config.toml
model = "class-conditioned image diffusion model"
dataset = "Sentinel-2 satellite tiles (TerraMesh)"
train_examples = 72500
image_size = 48
horizontal_flip = true
conditioning = "class"
arch = "uvit"
objective = "v"
cond_dim = 128
targets = ["main land cover"]
num_classes = 9
cond_dropout = 0.1
norm = "layernorm"
norm_position = "pre"
activation = "relu"
mlp_ratio = 2
head_dim = 32
fused_qkv = false
qk_norm = false
parallel_block = false
inner_norm = false
patch_size = [4, 4]
layers = 6
width = 384
positions = "learned"
init = "orthogonal"
residual_init = "zero_last"
optimizer = "soap"
beta2 = 0.99
lr = 0.0025
beta1 = 0.9
shampoo_beta = 0.95
eps = 1e-08
precondition_frequency = 50
max_precond_dim = 1024
one_sided = false
adamw_lr_other_params = 0.00079
grad_clip = 3.0
steps = 13500
batch_size = 256
epochs = 47.7
lr_schedule = "step"
warmup_steps = 270
weight_decay = 0.05
adamw_weight_decay_other_params = 0
Rows from block 2 of a small class-conditioned image diffusion model, named by matrix and row number. Rows with one number belong to one neuron. Each number is 500 + 25 x the weight over its row's rms, rounded and kept within 0 to 999. All counts start at 0. Numbers have three digits each.
After each neuron's rows are labels from the 100 images, of 14848 (inputs lightly noised), where the neuron reaches its highest value: "lies over" is the class under the peak. Only what is clearly more common there than usual is listed. The data: Sentinel-2 satellite tiles (TerraMesh). In brackets: how many of the 100.
# fc1: MLP up (model.blocks.2.mlp.fc1.weight, 768x384), inputs 128-255
# fc2: MLP down (model.blocks.2.mlp.fc2.weight, 384x768, transposed), outputs 128-255

fc1.653:481527518476468475480496548543513474510524472504479524491490491500488470531508455479481511533476539477510496510514489502544496476517498507498473496512483474499531490477490491512448545487463482457507525494477511519458501452511517518475501498437528520452493556494534499481501482470556491494516487514489449527450530500484399517521498460494505493488504489487508524530514465433490489499496
fc2.653:512496524496539513502497448489522508483456517435480483518548477471484461446532470466506493436569479479487520507461496526462496479509492494506460483483503491510503549496513514468500471502548494528504466535512488488527520491489495530460488499508450463513481502525479555540519488518474452518499484520507489479513489489544509476498476552496445513490477456494489471500499507546490479488433
lies over: bare ground (50)

fc1.252:502535461486515502506539474490487458520493497464506523527507494534462486494492567480531461506495519540521473509487494492504485498546473482487505479510481483487518510513506538496494484504533476444549557490524502554508494509467466549501464514491531492502507499463513519532516509451525478467477504475498508515496504498485487524503501536493483479521569483468501489506495490472533458473446
fc2.252:452489530524448463515459499510496538530541519500547509543528463522518507512511454476501477468494481510532499491485475497508530474479457498527488496529495496481452496519533513513483509525516491503528522481503473463510546510513465497517482495513528458472516498499494493533544476500483488504479499470504523479472476498506503515488451450507431491471471518482561497506451520542508528524504
lies over: water (37); snow or ice (37)

fc1.654:500483477513497524503470509531515495484520484466529536455528505478517488444471468484516494494469508530512492512461522525498463524442518543542508516515509534461469457476501523481515499490531501489473513492493514550486502520558494477518514481476508505474482537461486505489496460474537506493493550567530509515564526487482539505508514484519529490479518490471524511499481472499480530515513
fc2.654:488474519437530477475511487470468529501505512467476453509496461459510439523486462472486475496493469492508498491506474512472504525501502488472501494541464476490501501499485503472470504501520516499502490472496506490482503480480526512473508539477484484516499477481537508523451522521505474478486549531514497535518489527500510520520532495452499491512529485518511495488545528512566528488517
lies over: trees (42)

fc1.621:494490491489557499493427509503511476490499495501471477529460539470478438523527502542453489474476501515551508453497460538507497497498469500473499477494476509544484494482529487550479505491481512489511459488464474515511516515503498491483496501499542493483529533519491518519527427500488473510480527500467537547513520469491467535495459486516512518463478493520522485466478505476524481468512
fc2.621:469484514482487492454521466537495512555491498487514514465545507514519499492470470525547501481544507471475502490533495529560502525486501479498496516468494496466529416502485508496482471499501451488534496499538505495500508469504475491508498464508497535504492459469531521491493540505563489518494490495532544481517490495526462487549511503481510518497526466479525486509513480499530488501497
lies over: snow or ice (49); clouds (36)

fc1.253:515512489490476522472505524494470511504502503499566475469495488487535497489558461519476510517505490504525497490512480473487497482545470483557505535511515515507494493485535496481495467502488527486534463502506492517548509493461522508477470511490512541500505461484442546489521452484490528486505531488489500489459544505466531496506475530462495456494488546485512491531508525496543488540532
fc2.253:498481516466517507488463504497490528483491513505504488536481484505495481521487488503525513503514533516492536476497506499503517509500539498472478459494505513459494499509477474518483518447466489509510488483495470434469477533484476534532488483511488480531535458491565505473515526484503482478503428497504464450454480533509457491487506499492541505513511522515537503485474453489525466500463
lies over: built area (36)

fc1.553:481484507481510512520516501483478498545531506458508503534502493530503489484521511504505493497479486513450518468469488504488497515527563488523465481498491485518489546506519475519555510476511533507507491514476499521522496472489490455476505515502525468444501502528505478520514468516528489514523517527509481481439505521479447522510528490516523523506557504563508502538488471499489470470486
fc2.553:496498539521517483532513558489503510477511508530491523495486503479489518486479535516486508499522496529527477525525528486483494535491506494480492497486484522491506490522507497479447504488485496547464520479483524471468493490470503507536521497519463504524505483448490503511519478474490495502538483490480452499542482500498521503486494439524518485527417481466500505485461520477502504491502
lies over: trees (80)

fc1.434:506455502519522576537474519492443505495539495532477514475473485455513490468480531502487529467491466503467488516524493492496525526508522469479502520518553467506490520479486502439525534517536513525521487508515528540486474515520470529485496487503512500456453513478466507528473485522473495476488487462535511523549485493486481511455529486522517512482508521527470500468519462545522466468500
fc2.434:491498539537520457496518520490511501465482513468491494514492508534537538467525529531514495542537522477517489493464529521502484518495492469457499518515492513498475488482535511507450497501477493527499496514531530484504518457470531503520488500481510507500496497482474467522509517511505521486538499489510490485498543507471511493509514447474526509464514530527506510480455500477528549513505
lies over: clouds (71)

fc1.228:505465513459516533540505490500538477541479521508475480502531494479532526514523502496447506490494548498525553468479464525492518457548506480456524497457489524550516524529510522565494480480504508514493482486519525467541501465460530506491498495482516489513510500483529440487502476533488508514492456467500513518497557483489476503460488494522501508521503493468468480521523498499475465516487
fc2.228:499523487536494504466523520496499568495500471490464505521459474503432469498513496497541515497490520507514485511519524510544477541494484505542481500518479489499489478486514482502513476514475494490527504527482499547482494489505518509511501508492485499457448492492481507492488510462529454486499524516491488482509505535517530509527493478497521490522491504512528505486488467537499514466499
lies over: snow or ice (58); water (42)

fc1.615:503527498454510526497471508527491495514506519511495507511490506472545527529513523476463495510473491461514444495501487496482475513543501495527527500458486533521482477525500501512518491484454480500464520512517442535474493526519449502479473480484512491492506527487538498455491516489453460503525458517496470517519513540535511473475505479582517524517474482569496522479491508461504526525520
fc2.615:529497478507480485549516471491553472532523527523526472469490504524496463491515504510546498514512479546451550468506535496498551502487502540532462466515483478516493522513484508504488504507550535500520491494435506510535486467464518523467506536511511474472530473535505497516506537524541553467492536480517511501509511474474478503518494477475472470500489528478510480474517517536506502483515
lies over: clouds (60)

fc1.735:489532473515500487498488528520487486491507512486493477500508477480529522476487495520502505468445472500522488481455492471513508505520521485514492481496504491479490494505476471490464496468507473484534491501522503508460507536459552484531512485480515494445537492517519502515522499513506505462493490496457497504477523489514441523572502479489492467503468510480546513529505504464482490480514
fc2.735:544498530491479539513508472487498514509536493497461473508506481515481504480525478511524514453568495490480543493492483502508510518492519483490459514502499519505490463510434466550517491458521483543485500484481527529513487473514466524501540485486536559441466457503450518536445493539535499485500519509488470529545475519517498487474475526488543520509523469592471503450503505486470478497479
lies over: bare ground (37); snow or ice (35)

fc1.482:500474471504518502489502491532528503489495467475528533534476461461481497540498508474471503464489546513504487518490462483532509515504505520513476511510505514477491466511524482496486482464496549474493516497511518545524506478461486491472501502519477510507487479497515516466460492497545499486494515506542481500522489487481488502525530490494557477495548537528521541529487472466505491545518
fc2.482:496512527521500509495515507521512511460512499463475462489485525507555469523561476498543440475517537519460528503500544511509559483530505499459481497495500501482492528468521485492455540469509483525437454471568521503520476563511453504514496470496476493455478476582492529497498525545486478522506536495515522492477479504506512479473500516527458494473531504511496462555463513496477460492491
lies over: built area (39)

fc1.114:496496519471513467520490524498477495486487462533485522506493505523547473465490498501518471442487507532494483471467523487487529520427518523508464478451441498505471516467487553506481518487466516544512473510501494484491522487513464483530454522533505510506537458507526519461458526519491517487510511525507424527476504498485518530489490500482537511521469563469519529534477474443495556496509
fc2.114:526543496526492464497504519514527517516510499514505498541459560474467514489537519511520552534525459492528545490510455531554518538523484462537485462530532483462501544513492480527517515449524476448541477500488509508496500487509514484454522485472507534492464465503491494560489474472517506500481485493486538504546491494526487465489460449492475480501504476500425520479482500521498503510470
lies over: crops (46)

fc1.117:511549495490446487542508473506503498511519464491464496478539495498537488537499456485532485505517526430514504525467526484499524497504484493484516470479478547479519493498482525489534494510508494483499500523496522539473493515521527495493504519465491504508472502521472523521464444512541514480510511498494499476498508463472471491522499516473469554525499509496451488530523480484497468478497
fc2.117:518502472552534511464486538491454492525486501502482534503555496512481499484504498490469533482500522496502524483494466502533510524485498510504515525491554499473500518506488470475511517461505487490470494452477521497536502509527515488520468511536473513537518542528525459488533505501517477496513467455499471512475526517465507472451529516473535492469473527507519514495470539484481459510473
lies over: bare ground (39)

fc1.421:508505445514505534472485508539485548471498508497513508479465508504491482504497526520469533484480512490499464521502439505521530529476521506489520521484520527489518472486510506507512496494492466508533492472495489465465483490494504515512460511498500497487510533519534510487531506475485476467502515548525526539538544508473504494506484548487557511489533440499456533476489493519528473494513
fc2.421:516466520496514536476564532472498462505486491490492522495507541513518470466438527507488498478552471497498526463492522463546538531504514506472506544519435504507483478503467497471509514499500491508470493504495475473481511500503471495498511482488542520476490544519464510521474515451500492453488512494467504491520524501500549472494515492525455502499483472505475495483465478533519500509463
lies over: clouds (78)

fc1.365:503541499455475498462512550439501548511505513513547525476507454495500523500557551533467540498491496519510485486487526488519539493496477511492477475473491528493522474527533532497587495495483512482517542550547527489471498490495534510514475518494459520516459452517487494514494499493508511507490492461524465524493487524529549512478461524480507493507465506476444522527514497498500554483496
fc2.365:495455468502538530525502507485480498472488515495488526532504534497483488494447474503517440457516459497482499517491503491500484510519540525536508499521514494522491519472523481502470434481506525523442478512475501520542529458511487511481516476501541472525554551514518490461482503496504504475474488469474505490501529466446488496511492474483534502504537520488537504487501483464476442535527
lies over: trees (44)

fc1.687:495580502475521486489531501493516487473533546546504510488501457529473484529483442475467533480467488455511489515490497477476480486496465491485557469533511529520494499504472472482475515541524506504510533486498510493505508503510536518473499537487502495506468514460520481474546456453511524496470493469461486473495540509517441500564482459512511508554523467449490473493497498494478489504490
fc2.687:524505496462464453478479485476511542477467486469500528490491550494507513482516467520516472524507499493516515470421458477501494450487522514539433475475505495488509516508523526553510516444419491529493498555522550505515510494531517452500473487527504500497511492523492504503465526508515528499458508521528472535520481511478512501468493543518504501467486525543459504484514509490505523489529
lies over: bare ground (48)

fc1.607:524500507526528481466521504516491467498488534505467527497492511528479494532490506488468501528519469493459496500487503528499471483473503481544483525529496471485458551536520473469498492506497454514476482489538479521476473476542493501510478467493466495471494546506487481476527480491532462458494501490506505471518464542465475480492512516474484548512517500486446525486463492522486562533476
fc2.607:491509542475522528509524490488477452560523482526554519510511499478494473481503522540475507462504531537487463527465501450477549505491477475483510536481538503504577477529514519463542513483491534526493506517489497525465512484537504485463520471475527550543511482479483478526522485512528471522488505530506545468484543521521507480531495476518490488516505466515491504487520485469511466555484
lies over: snow or ice (90)

fc1.704:466504465488488487468496496487505489525502471486517497526499552526536506473474505433531518531499452525484538529498521483509483506493462520488480550523522498487496507488494480488519560522489472535509493499506558554527508489485519480477502445458491471525528500526490499442517521495519477508515536518500521443510556486507511496474499485492508485502470527509542531536502493504477536498493
fc2.704:527499530474502490521474501517494471470488520513515494484510498449453481528477460505464468471505502462559481506504482537502523553472507468459479479454456495502482486511488480501493463486534560489492486490468461480514490500506484527492552526541496517475507512476505506531518535509536522514479479518536483577529488481521492463516490489512489496495495497513460506481533513521516493493523
lies over: snow or ice (61)

fc1.88:525455472528485547505519517494494482499461483515539492497459483440489458516538504478508487518515515500486475483490464553531480528458513488481506481508485523535475518503505515480484513509542521495533535542484504507485566509500491460492500474531523514487499517477538513500496519470494491490501535475476494478483515509470500486491524528491543455511437515516504486507478505554469513508531
fc2.88:489495565487529492478455535493522493483533487519473479497469526561506481490431480509426535492518517535522508518527510502476534484481510509488521531535462487500474491492510492504496496514482539496477492454539468506529470451495570503505478499508505444461517513544510520503504468483504523451505499490538515486518477476494495530466491515484469544476494491473456516485531483498468511506505
lies over: clouds (39)

fc1.507:524536454478575511498511495485528536463478477508488491530493470465516492581470545528497438453497487508519472487504490503479515473473487501471512497506489536509467472486563497485500478486510463474475509507505506542476518544526465506494483498530512526479515483443513529458493517529534523479534513448495534490548509447490495535484542504497506500473504492515475493521499463449506463527467
fc2.507:539502489491450504480531496489533487508486558485443495501518446484499509478495533514517487482474510516502495542527510517482526499490491506512518490494481479477507531505520506469515482506443515529528458486471467470523526509544503529519495499478492503477551514489565488499478514491498493444534492475515461520537461513449523537521542536467526521506492510489531542514519546462498449516513
lies over: crops (50)

fc1.131:537524498482503546547509510445488500469518479510505507477497517503499494460508542493467505490491540482478500464509476510519496525506495523533467513492528514511471497516527466505474532515488488519530456497511543531478513471495524487491540468535521491472491496504482490516517518464492488494510550491504484518517488481499458507512447462513515517518466508531468508496545549486502491478492
fc2.131:455485515518511493508505488535490490491475501478532441491499529459480491530499483527502518475508449547532492510511490486481519466512494504471506461485489469522500528482477486493493492568521468483486481512480476455500514499542499493518479476489475493549503515483500484496477508533509508554536451487502492496467562481502525471551537548474508461491503481498554473506481519537506450466497
lies over: rangeland (48); bare ground (33)

fc1.397:483497526491503535521496476484490518532513550501524522469496486472481492504456504499471492458503496506514492513515487476508497523457471477497481453510484489488526490482540537490545525570471513507530462521526491515451557497469475543529467488545488487502538457486495578468544502535541515483464531488484485514482501508493527498487517483473499499487484487526541499468506511494529496509475
fc2.397:512476509480484459505527504503539551504503481510510501457535476551501485469505514467512469484488506516486508495480503507501557492504529581538527505521548469471539471550451508495456546490518479540487499468521561510577513504497487481508468479504488507536448504526522524494536541492501508475523498475478459521501523529491511470528546530501565489481518534475493509469498507487486514507504
lies over: snow or ice (63)

fc1.169:475459450493488483515486515486484464526436497461497492492538493498480530506494453498440496516495479452494499542528487499462533510468481501495519473490504457479530509502498474486470502502505544512523500491544467504513513454508469509447501484474453504459485526507503531453496493493503444501498493560506488510487477507501449482477496495521491488501488509489484441530498505500544505488503
fc2.169:488529547475493482499515524515485456536542552503533552498523455493503508462456546500505504480486498503484499505492528523506519525536524501489484512494512480487510440496531483476471515510496471515520502503470510525496473505481472512510505517497531487492509516488507480549516508519489519506546456524516516510495500496502526531500531481477512504519428471525550524491510532471514502509495
lies over: crops (37)

fc1.285:516457506520525502529511525498507494495458536509484535507505529539538505476523556502526469516453485498481454504517492478462490536521537477498496460496507504485514518502508498467507451532494474470533499484490497456479518469491495500561517476504506500473496528506491516520503553531486527503500520530468490487526455531529514499489492486528484488494499489534488479521528493471503511514497
fc2.285:501521495484513521506496490487480516506431506537486499501512502496513496536506484506506494518519488487516525498472487513502520499477472513514498483491522505517512484545486518500473525506516502501535503456505507508454459513500460499447449494485513533527498484454532497538480489485468489502517507552513528503496506483487478488524526469483523506480513478508525504502527478494529489492516
lies over: bare ground (26)

fc1.304:506497487523497534530484488486520504557494502496529534537506493472491512523451488472516473493499480528486491531472508539545523507545509490516500472499491456435522489466472521482494486470498523506493501494460491516509486441508489515497487494524512496510493521547457489489497473460486478504521518539501476534480496459539495523478520507472548506524512490480500499487495479473490519488518
fc2.304:463499482460513463475523548501488453502465493472510485500462538548494487474506477462527555476484510448502507474530537482527464531511509478499519520541499505514497517525491479499467484552528512464511523500538522488461518476489486510489538511486494472465518493527519509522493468517501517481497466479516536455539471472523527468528489517492466509506473459508517499533514504524482510451435
lies over: crops (65)

fc1.167:494467504521509523487488493497544503503498475438473496520510439533507482498512522510479473470488542534484514488475497463483505527487525516522471520509568498491524501456439501515492569528473496518535450491494474490509502485518506463484512501494466501489484498503510553501502497509452522509507519509485467486489481483474532486537491506517503490517521527467502520539506512459479540479509
fc2.167:525512456486533467485483494478488471468501502502513461519494541490510492456463469505526503531505459436512557500525491526505502521547529493496482513498465502492498493550464536473493470469487486433501502493510513502495514485510477559508484465522518506531487508506501460503528479463511523474495475493491509536538530488519507521497473493494529504483466468549507517506515511521472460535461
lies over: snow or ice (59)

fc1.260:498453519465482567472500500546472520484502537495537508491491457507460504499515520506459478503505469491537507492501498516480472509482528506505489533513488498525512488520520549522488535496516521482474493516487491500469548501504478542522482500498491463522505477498503519465487523500496514495485549484513515530522503511446565468493501522478519534483502497519502489508491501472490508509505
fc2.260:533511475527509489496501526482500502476475487505481515537493472482534436466490518526462506549497568499516478498499459532521484540567476498558482508489491484487501496486473484523546512521480477526488467465520505471511527520488475481454500480515488492488532495505488501519548492481496516482475543488486517434470501500483480527476500523481476529487526532488496523483504499508503503502484
lies over: trees (49); water (43)

fc1.189:492502477487529470420450515501495494472531468506445486506463530460498509542492498510507482505522489461504524472506502511527511495497503499488489506477445503486492492509520501486452503484526505520459519498508498531520518517495475499489474455496473536499490510505505492458468517469515489478504546512528491496493445506507531488486543459497490502459536525531559518490482480470525522516504
fc2.189:502523510499501518481525485486519479473492505460491483491496569493496482559500461525525538489447510482498503546505521500467508512489523554462478494510491493485453477531512514458489461531473487496492540498518459509506460489527458442553501497503474534476501508529522496492492493485506502471501492524510482479512563533479516515496481454513521511428516528522522476530526473481481443507473
lies over: snow or ice (50)

fc1.224:511514489472460486480531520436513494448493504515538530529481455481495532471541515473516517530485466511474516491479501484517500533530481475547494486503518507466524530473519464479515480503490523473549508535532550505473536465563532524503482475499493503548497510505512479507497516485516530542511494458524447517508508535471451559531512491471538511487496498493477498517554550519504511483465
fc2.224:502484540523560457504504566530471462550491488496511502534519476565510468498475504549545496494504486507539512493525508487461503479471544492468491503492494532514498489535483555506484467472470532523477495459488504500494467554478496469455543496500521492517532474502496508477559476512479480481470508520462504501491506467491559487455493468501451509515499472485517512515526463476497526509530
lies over: rangeland (45); crops (44)

fc1.548:483532519481511496536509521524471504502535518484491515494480534528528496490510512466524545507504461492442489490515543456484540542506485512491535501501493481482497506474531501469509500498505532468499478523534498510508486460511508467498496486531480544472494503534515469522524532527499522517508474470484502467501509535516511460502515533512475473494493467537520521514516515481528522537465
fc2.548:464501496522490511516487510518506480485471453545497517495530525491464476523461492524493498540534532499453537511490486518540510537522457524513534473483469530477485453524481524494503479519526472514489495550534472504453505495495521463535489530483512496502533495507507511524511533478552517512486526517483491514508454465540471499519502506521460521536490517508528506558506547518529481481526
lies over: bare ground (61)

fc1.657:516546483522466482498501503519500523492560504496474497524460503519471531504532478494502503511493505526520475515529492509516502457522498470526507544503479557503491485544508503502518472488493508501514525491487492457483480485496536476504478521527494481493518473522513494482472525516506534489455507488494495512511499491464495510532549510533507534502556530461490484476510457462459535517506
fc2.657:489509506503491534542540483485480522496539491503488445519472480471483480572498476501510514492484529521527457490501503518504506505460516518531509504498493508514509530500484490515507479472505476502503512485471491505495523512509508477500489497463504462476488500478480475494549487516494482486478540461471498499516510476505497480500504493529504504470596517508452512510467457502512513509498
lies over: crops (56)

fc1.387:497523463488490489541494545449499495521527519503514443473476521499534504486507510509467522480506526467548536471485489509503459479539506472449452526510521523527484515505478446570493515515483462466487500483497480484499497489470497479514519515507512472486532522477489496453502484569514493497517489520548490492519498523499480508473467502498498528502510495497545536489520525517489493535518
fc2.387:471504569525514526493528498500485490480525502483497530521495475502469498474442475519534505495528509505446477482511542467494507500498519547502505520459474523499489539518517503499493434486520505498530480527535498508501537491498483539498474479506506506534476497518501515557482486482521449478497509503467483479486508456516511498479538497510502490524474487525442478533506476508463499461491
lies over: water (78)

fc1.558:570502489499475488504482496553506480506537495474493512501517539529516486506532491474528474534534487473458532499507451490501526501517450529513513570497490481475489449513461530526536500500490501447454507510527474494476520478458467526554504471518540493491512498482484535507480529450516522498491487529464521522474503511504470486521478495446538492529490496481502533499509455509468522536544
fc2.558:494504541461522514501513509486551562473506520502498463473530508471495473494456495488527489453485534527521549433504477483532469494476519525488481478489489532539492528485500480419459511515501492525477543469514471509488510500486508463478491494498506479508491523469471489461498480545454484518500502472522491445527464487489531481488495517506508481525477515483501491512494534510524481489505
lies over: bare ground (27)

fc1.707:518562465505565511469503527488513541497524481529526521505515485502477453552510540490473505522503476566466523485485513524504467507476470546492536525507464481491455504518512479464513492520541472456487461521514481535514493452541459475492495470482499523505510512510509496477545528511456492502536532485454493530507459542531501479501558496481540509458483520525487457508544521504473512497542
fc2.707:526522517501514530470521485485457516514489506540463529527488465519509494520512476479515504487503529502478490498533505508524515522457499507513492473510521502469469517506545463514505500533466505511489541515515456498510490514491517469515508509511490480490507513509528450476470512474435521508503456486520487529525513554519475514480518468500539502499499517478517512495522523519535503505494
lies over: crops (47)

fc1.656:505513530426554518453534507490506543558454492489523502490487466463499520536541511492508498467502462485477511501481515521490493512493512500475472479464523516517533500481504486531493528520477501498499528531541505474513492508502455504488509511507503439503516492498475506487502496465510472518454503499521514504507475459512523443467450491515490497488508506489480443532562530532511455536524
fc2.656:471484506496521512512463506470497508474482516485475501459510539538463459456529490474473482538477575530499515478442535474514470476532507510541513540475522491463488525459523503508520497507524434462506482495531478500527536471467510498496511484518486527475502447479483489477515489469491468502517512470476480506501521514509515519508532483492477512471504509485516537494500497451459483508501
lies over: trees (46); water (30)

fc1.127:512499472485505462478533512490477511547507465471519490536530477481493487479503510521514475438533531541502517538501497503503525425499513482490532451492494512488460486472530466525497541539541503536528513459501455464502478539519468506489495504475497541480474488495533519476512492533489482531514498513475460485482517550489496518512519482487510495517563526494468501475495534479518530506499
fc2.127:502484521462496532499476461509518518497495510559461529480490518520480498554506548478466489503457515513497506504453482506488493541520460512516495491485472491538536500501507473529491522527534532480530481538544504503503514466490515456562464507490487497478492462483505528504480468499479479511527499503570496485519489484510500473485483515531469519503492523501504495503427517488479493483475
lies over: crops (66)

fc1.559:536493471466482524491501500554501472496461497488485466485521422449512489489539481484474481528483508496515505496465456499551508477498517482500505491492528508479511486514524484509485517468470496505478497485486493516473544579504533541526490461470507507508493465514484508506540533462479527505551555528521493503521509481465514500516485477551471510532486489477451526471504517469522497555516
fc2.559:516472483475484532536522505510494461504455560546502495482473497501503461493504508517465469461497463494501466475455490489504509484462503495506494500534514540475489494537517482493480512467472525510508476550518517512505481489474481521523497503493531526513520500485488512515567526538485467507486477470555523505534531483456500486486504485482503547462450479553481512451441530493516497500513
lies over: built area (32)

fc1.182:506479480480502524490494506502489523504520475486503520486479462505519477490488535517536491473484526480524491503528501470499473513470515487524546517580497534457534526551520489488522503474511482465511484479476493539509509519504521448474501501469501476469529539514521507502491485477500520521498518511536500481462506477468451493462487469508527574531501474467520502492471479510447509509482
fc2.182:497471522567523521503484544470490475491555505486487489524417520535485514508524524488519484523518512488467484482522501533475499519507490471484496506495511483478514494511543475449525473489502494529542493440533511466482462480483495529514510499516510513491500453487539484514580502535530526452519474549505504482531515523503496494520507572520489516554541498478498520496516548468531483485529
lies over: bare ground (37); water (29)

fc1.402:494463505507444484466496513505435500491458488497590508551511551490504536464489542500503450484490498520528500527465500515485467528421519469471505498516495511497528500516460492491501525460492486506527529512508461483489490442528529467506473538524511487478496453535468476526516437461488513540515496479518454515461504565498514489499505459480485492493460503498517561533489506524525528515476
fc2.402:481515555461460496511501487498491438506505513449499518520479466526457558522476504504498530540483498512508504480526524487485464509483500508491480508500515439523498494464483515515479472510506493540508519538457529486471497474459494489478524552519490548465496517492509474517467467503467506499468500520489485450459481501520448528499489491438511507538490531519501531463532499493508553497474
lies over: crops (56)

fc1.730:488498515471510497451524488497463557518479486506532466549525477468478494508526543519471482476504508478525512462421492529485518474484565523466518539518448505513469496510529493483470486495536513504521493534510479485480479516516459515517510514492508498532503454507516525465464531535480495475537489478546470514486543512493566524479521514447500497458514475543478508507477469520471499486479
fc2.730:472507491520534542490526480452522454492519519514479475432489526514494469495482421489500498481515488482450484546518499467509496497512470481480478515481516507511526540518493521489523460493496472499472474472484463521486510484504490428478482493507542503458477466535444509503515489459503469498475516521486481532527452477511447489515473531542522485502494503515509508491523535459551516497509
lies over: trees (43)

fc1.136:516504486448519479461494494559494503481516531454511536509496490522503511474500528495528483464509500480488538478525468498498471497471503505501492497480484482433519471474491501531492482457475490479428521569498481517513477496494507497483549459512516534477501512462497477530485506535516462493498534471483512520471522500503542434441483502472450492541540526538487527465456513546489538564500
fc2.136:525539516563478482512472501478516524511533486474481477512468472476509482508521489442510499514472503490473486533498509501502516492490531500493484474495506517516521543492521437491435496509510485485471485466522471485514486489508467489500461537490492512529528475475474536499523480503488519496480545527551457491501489485490437519482536511519490494474535508519544499529515530504490478500493
lies over: bare ground (62)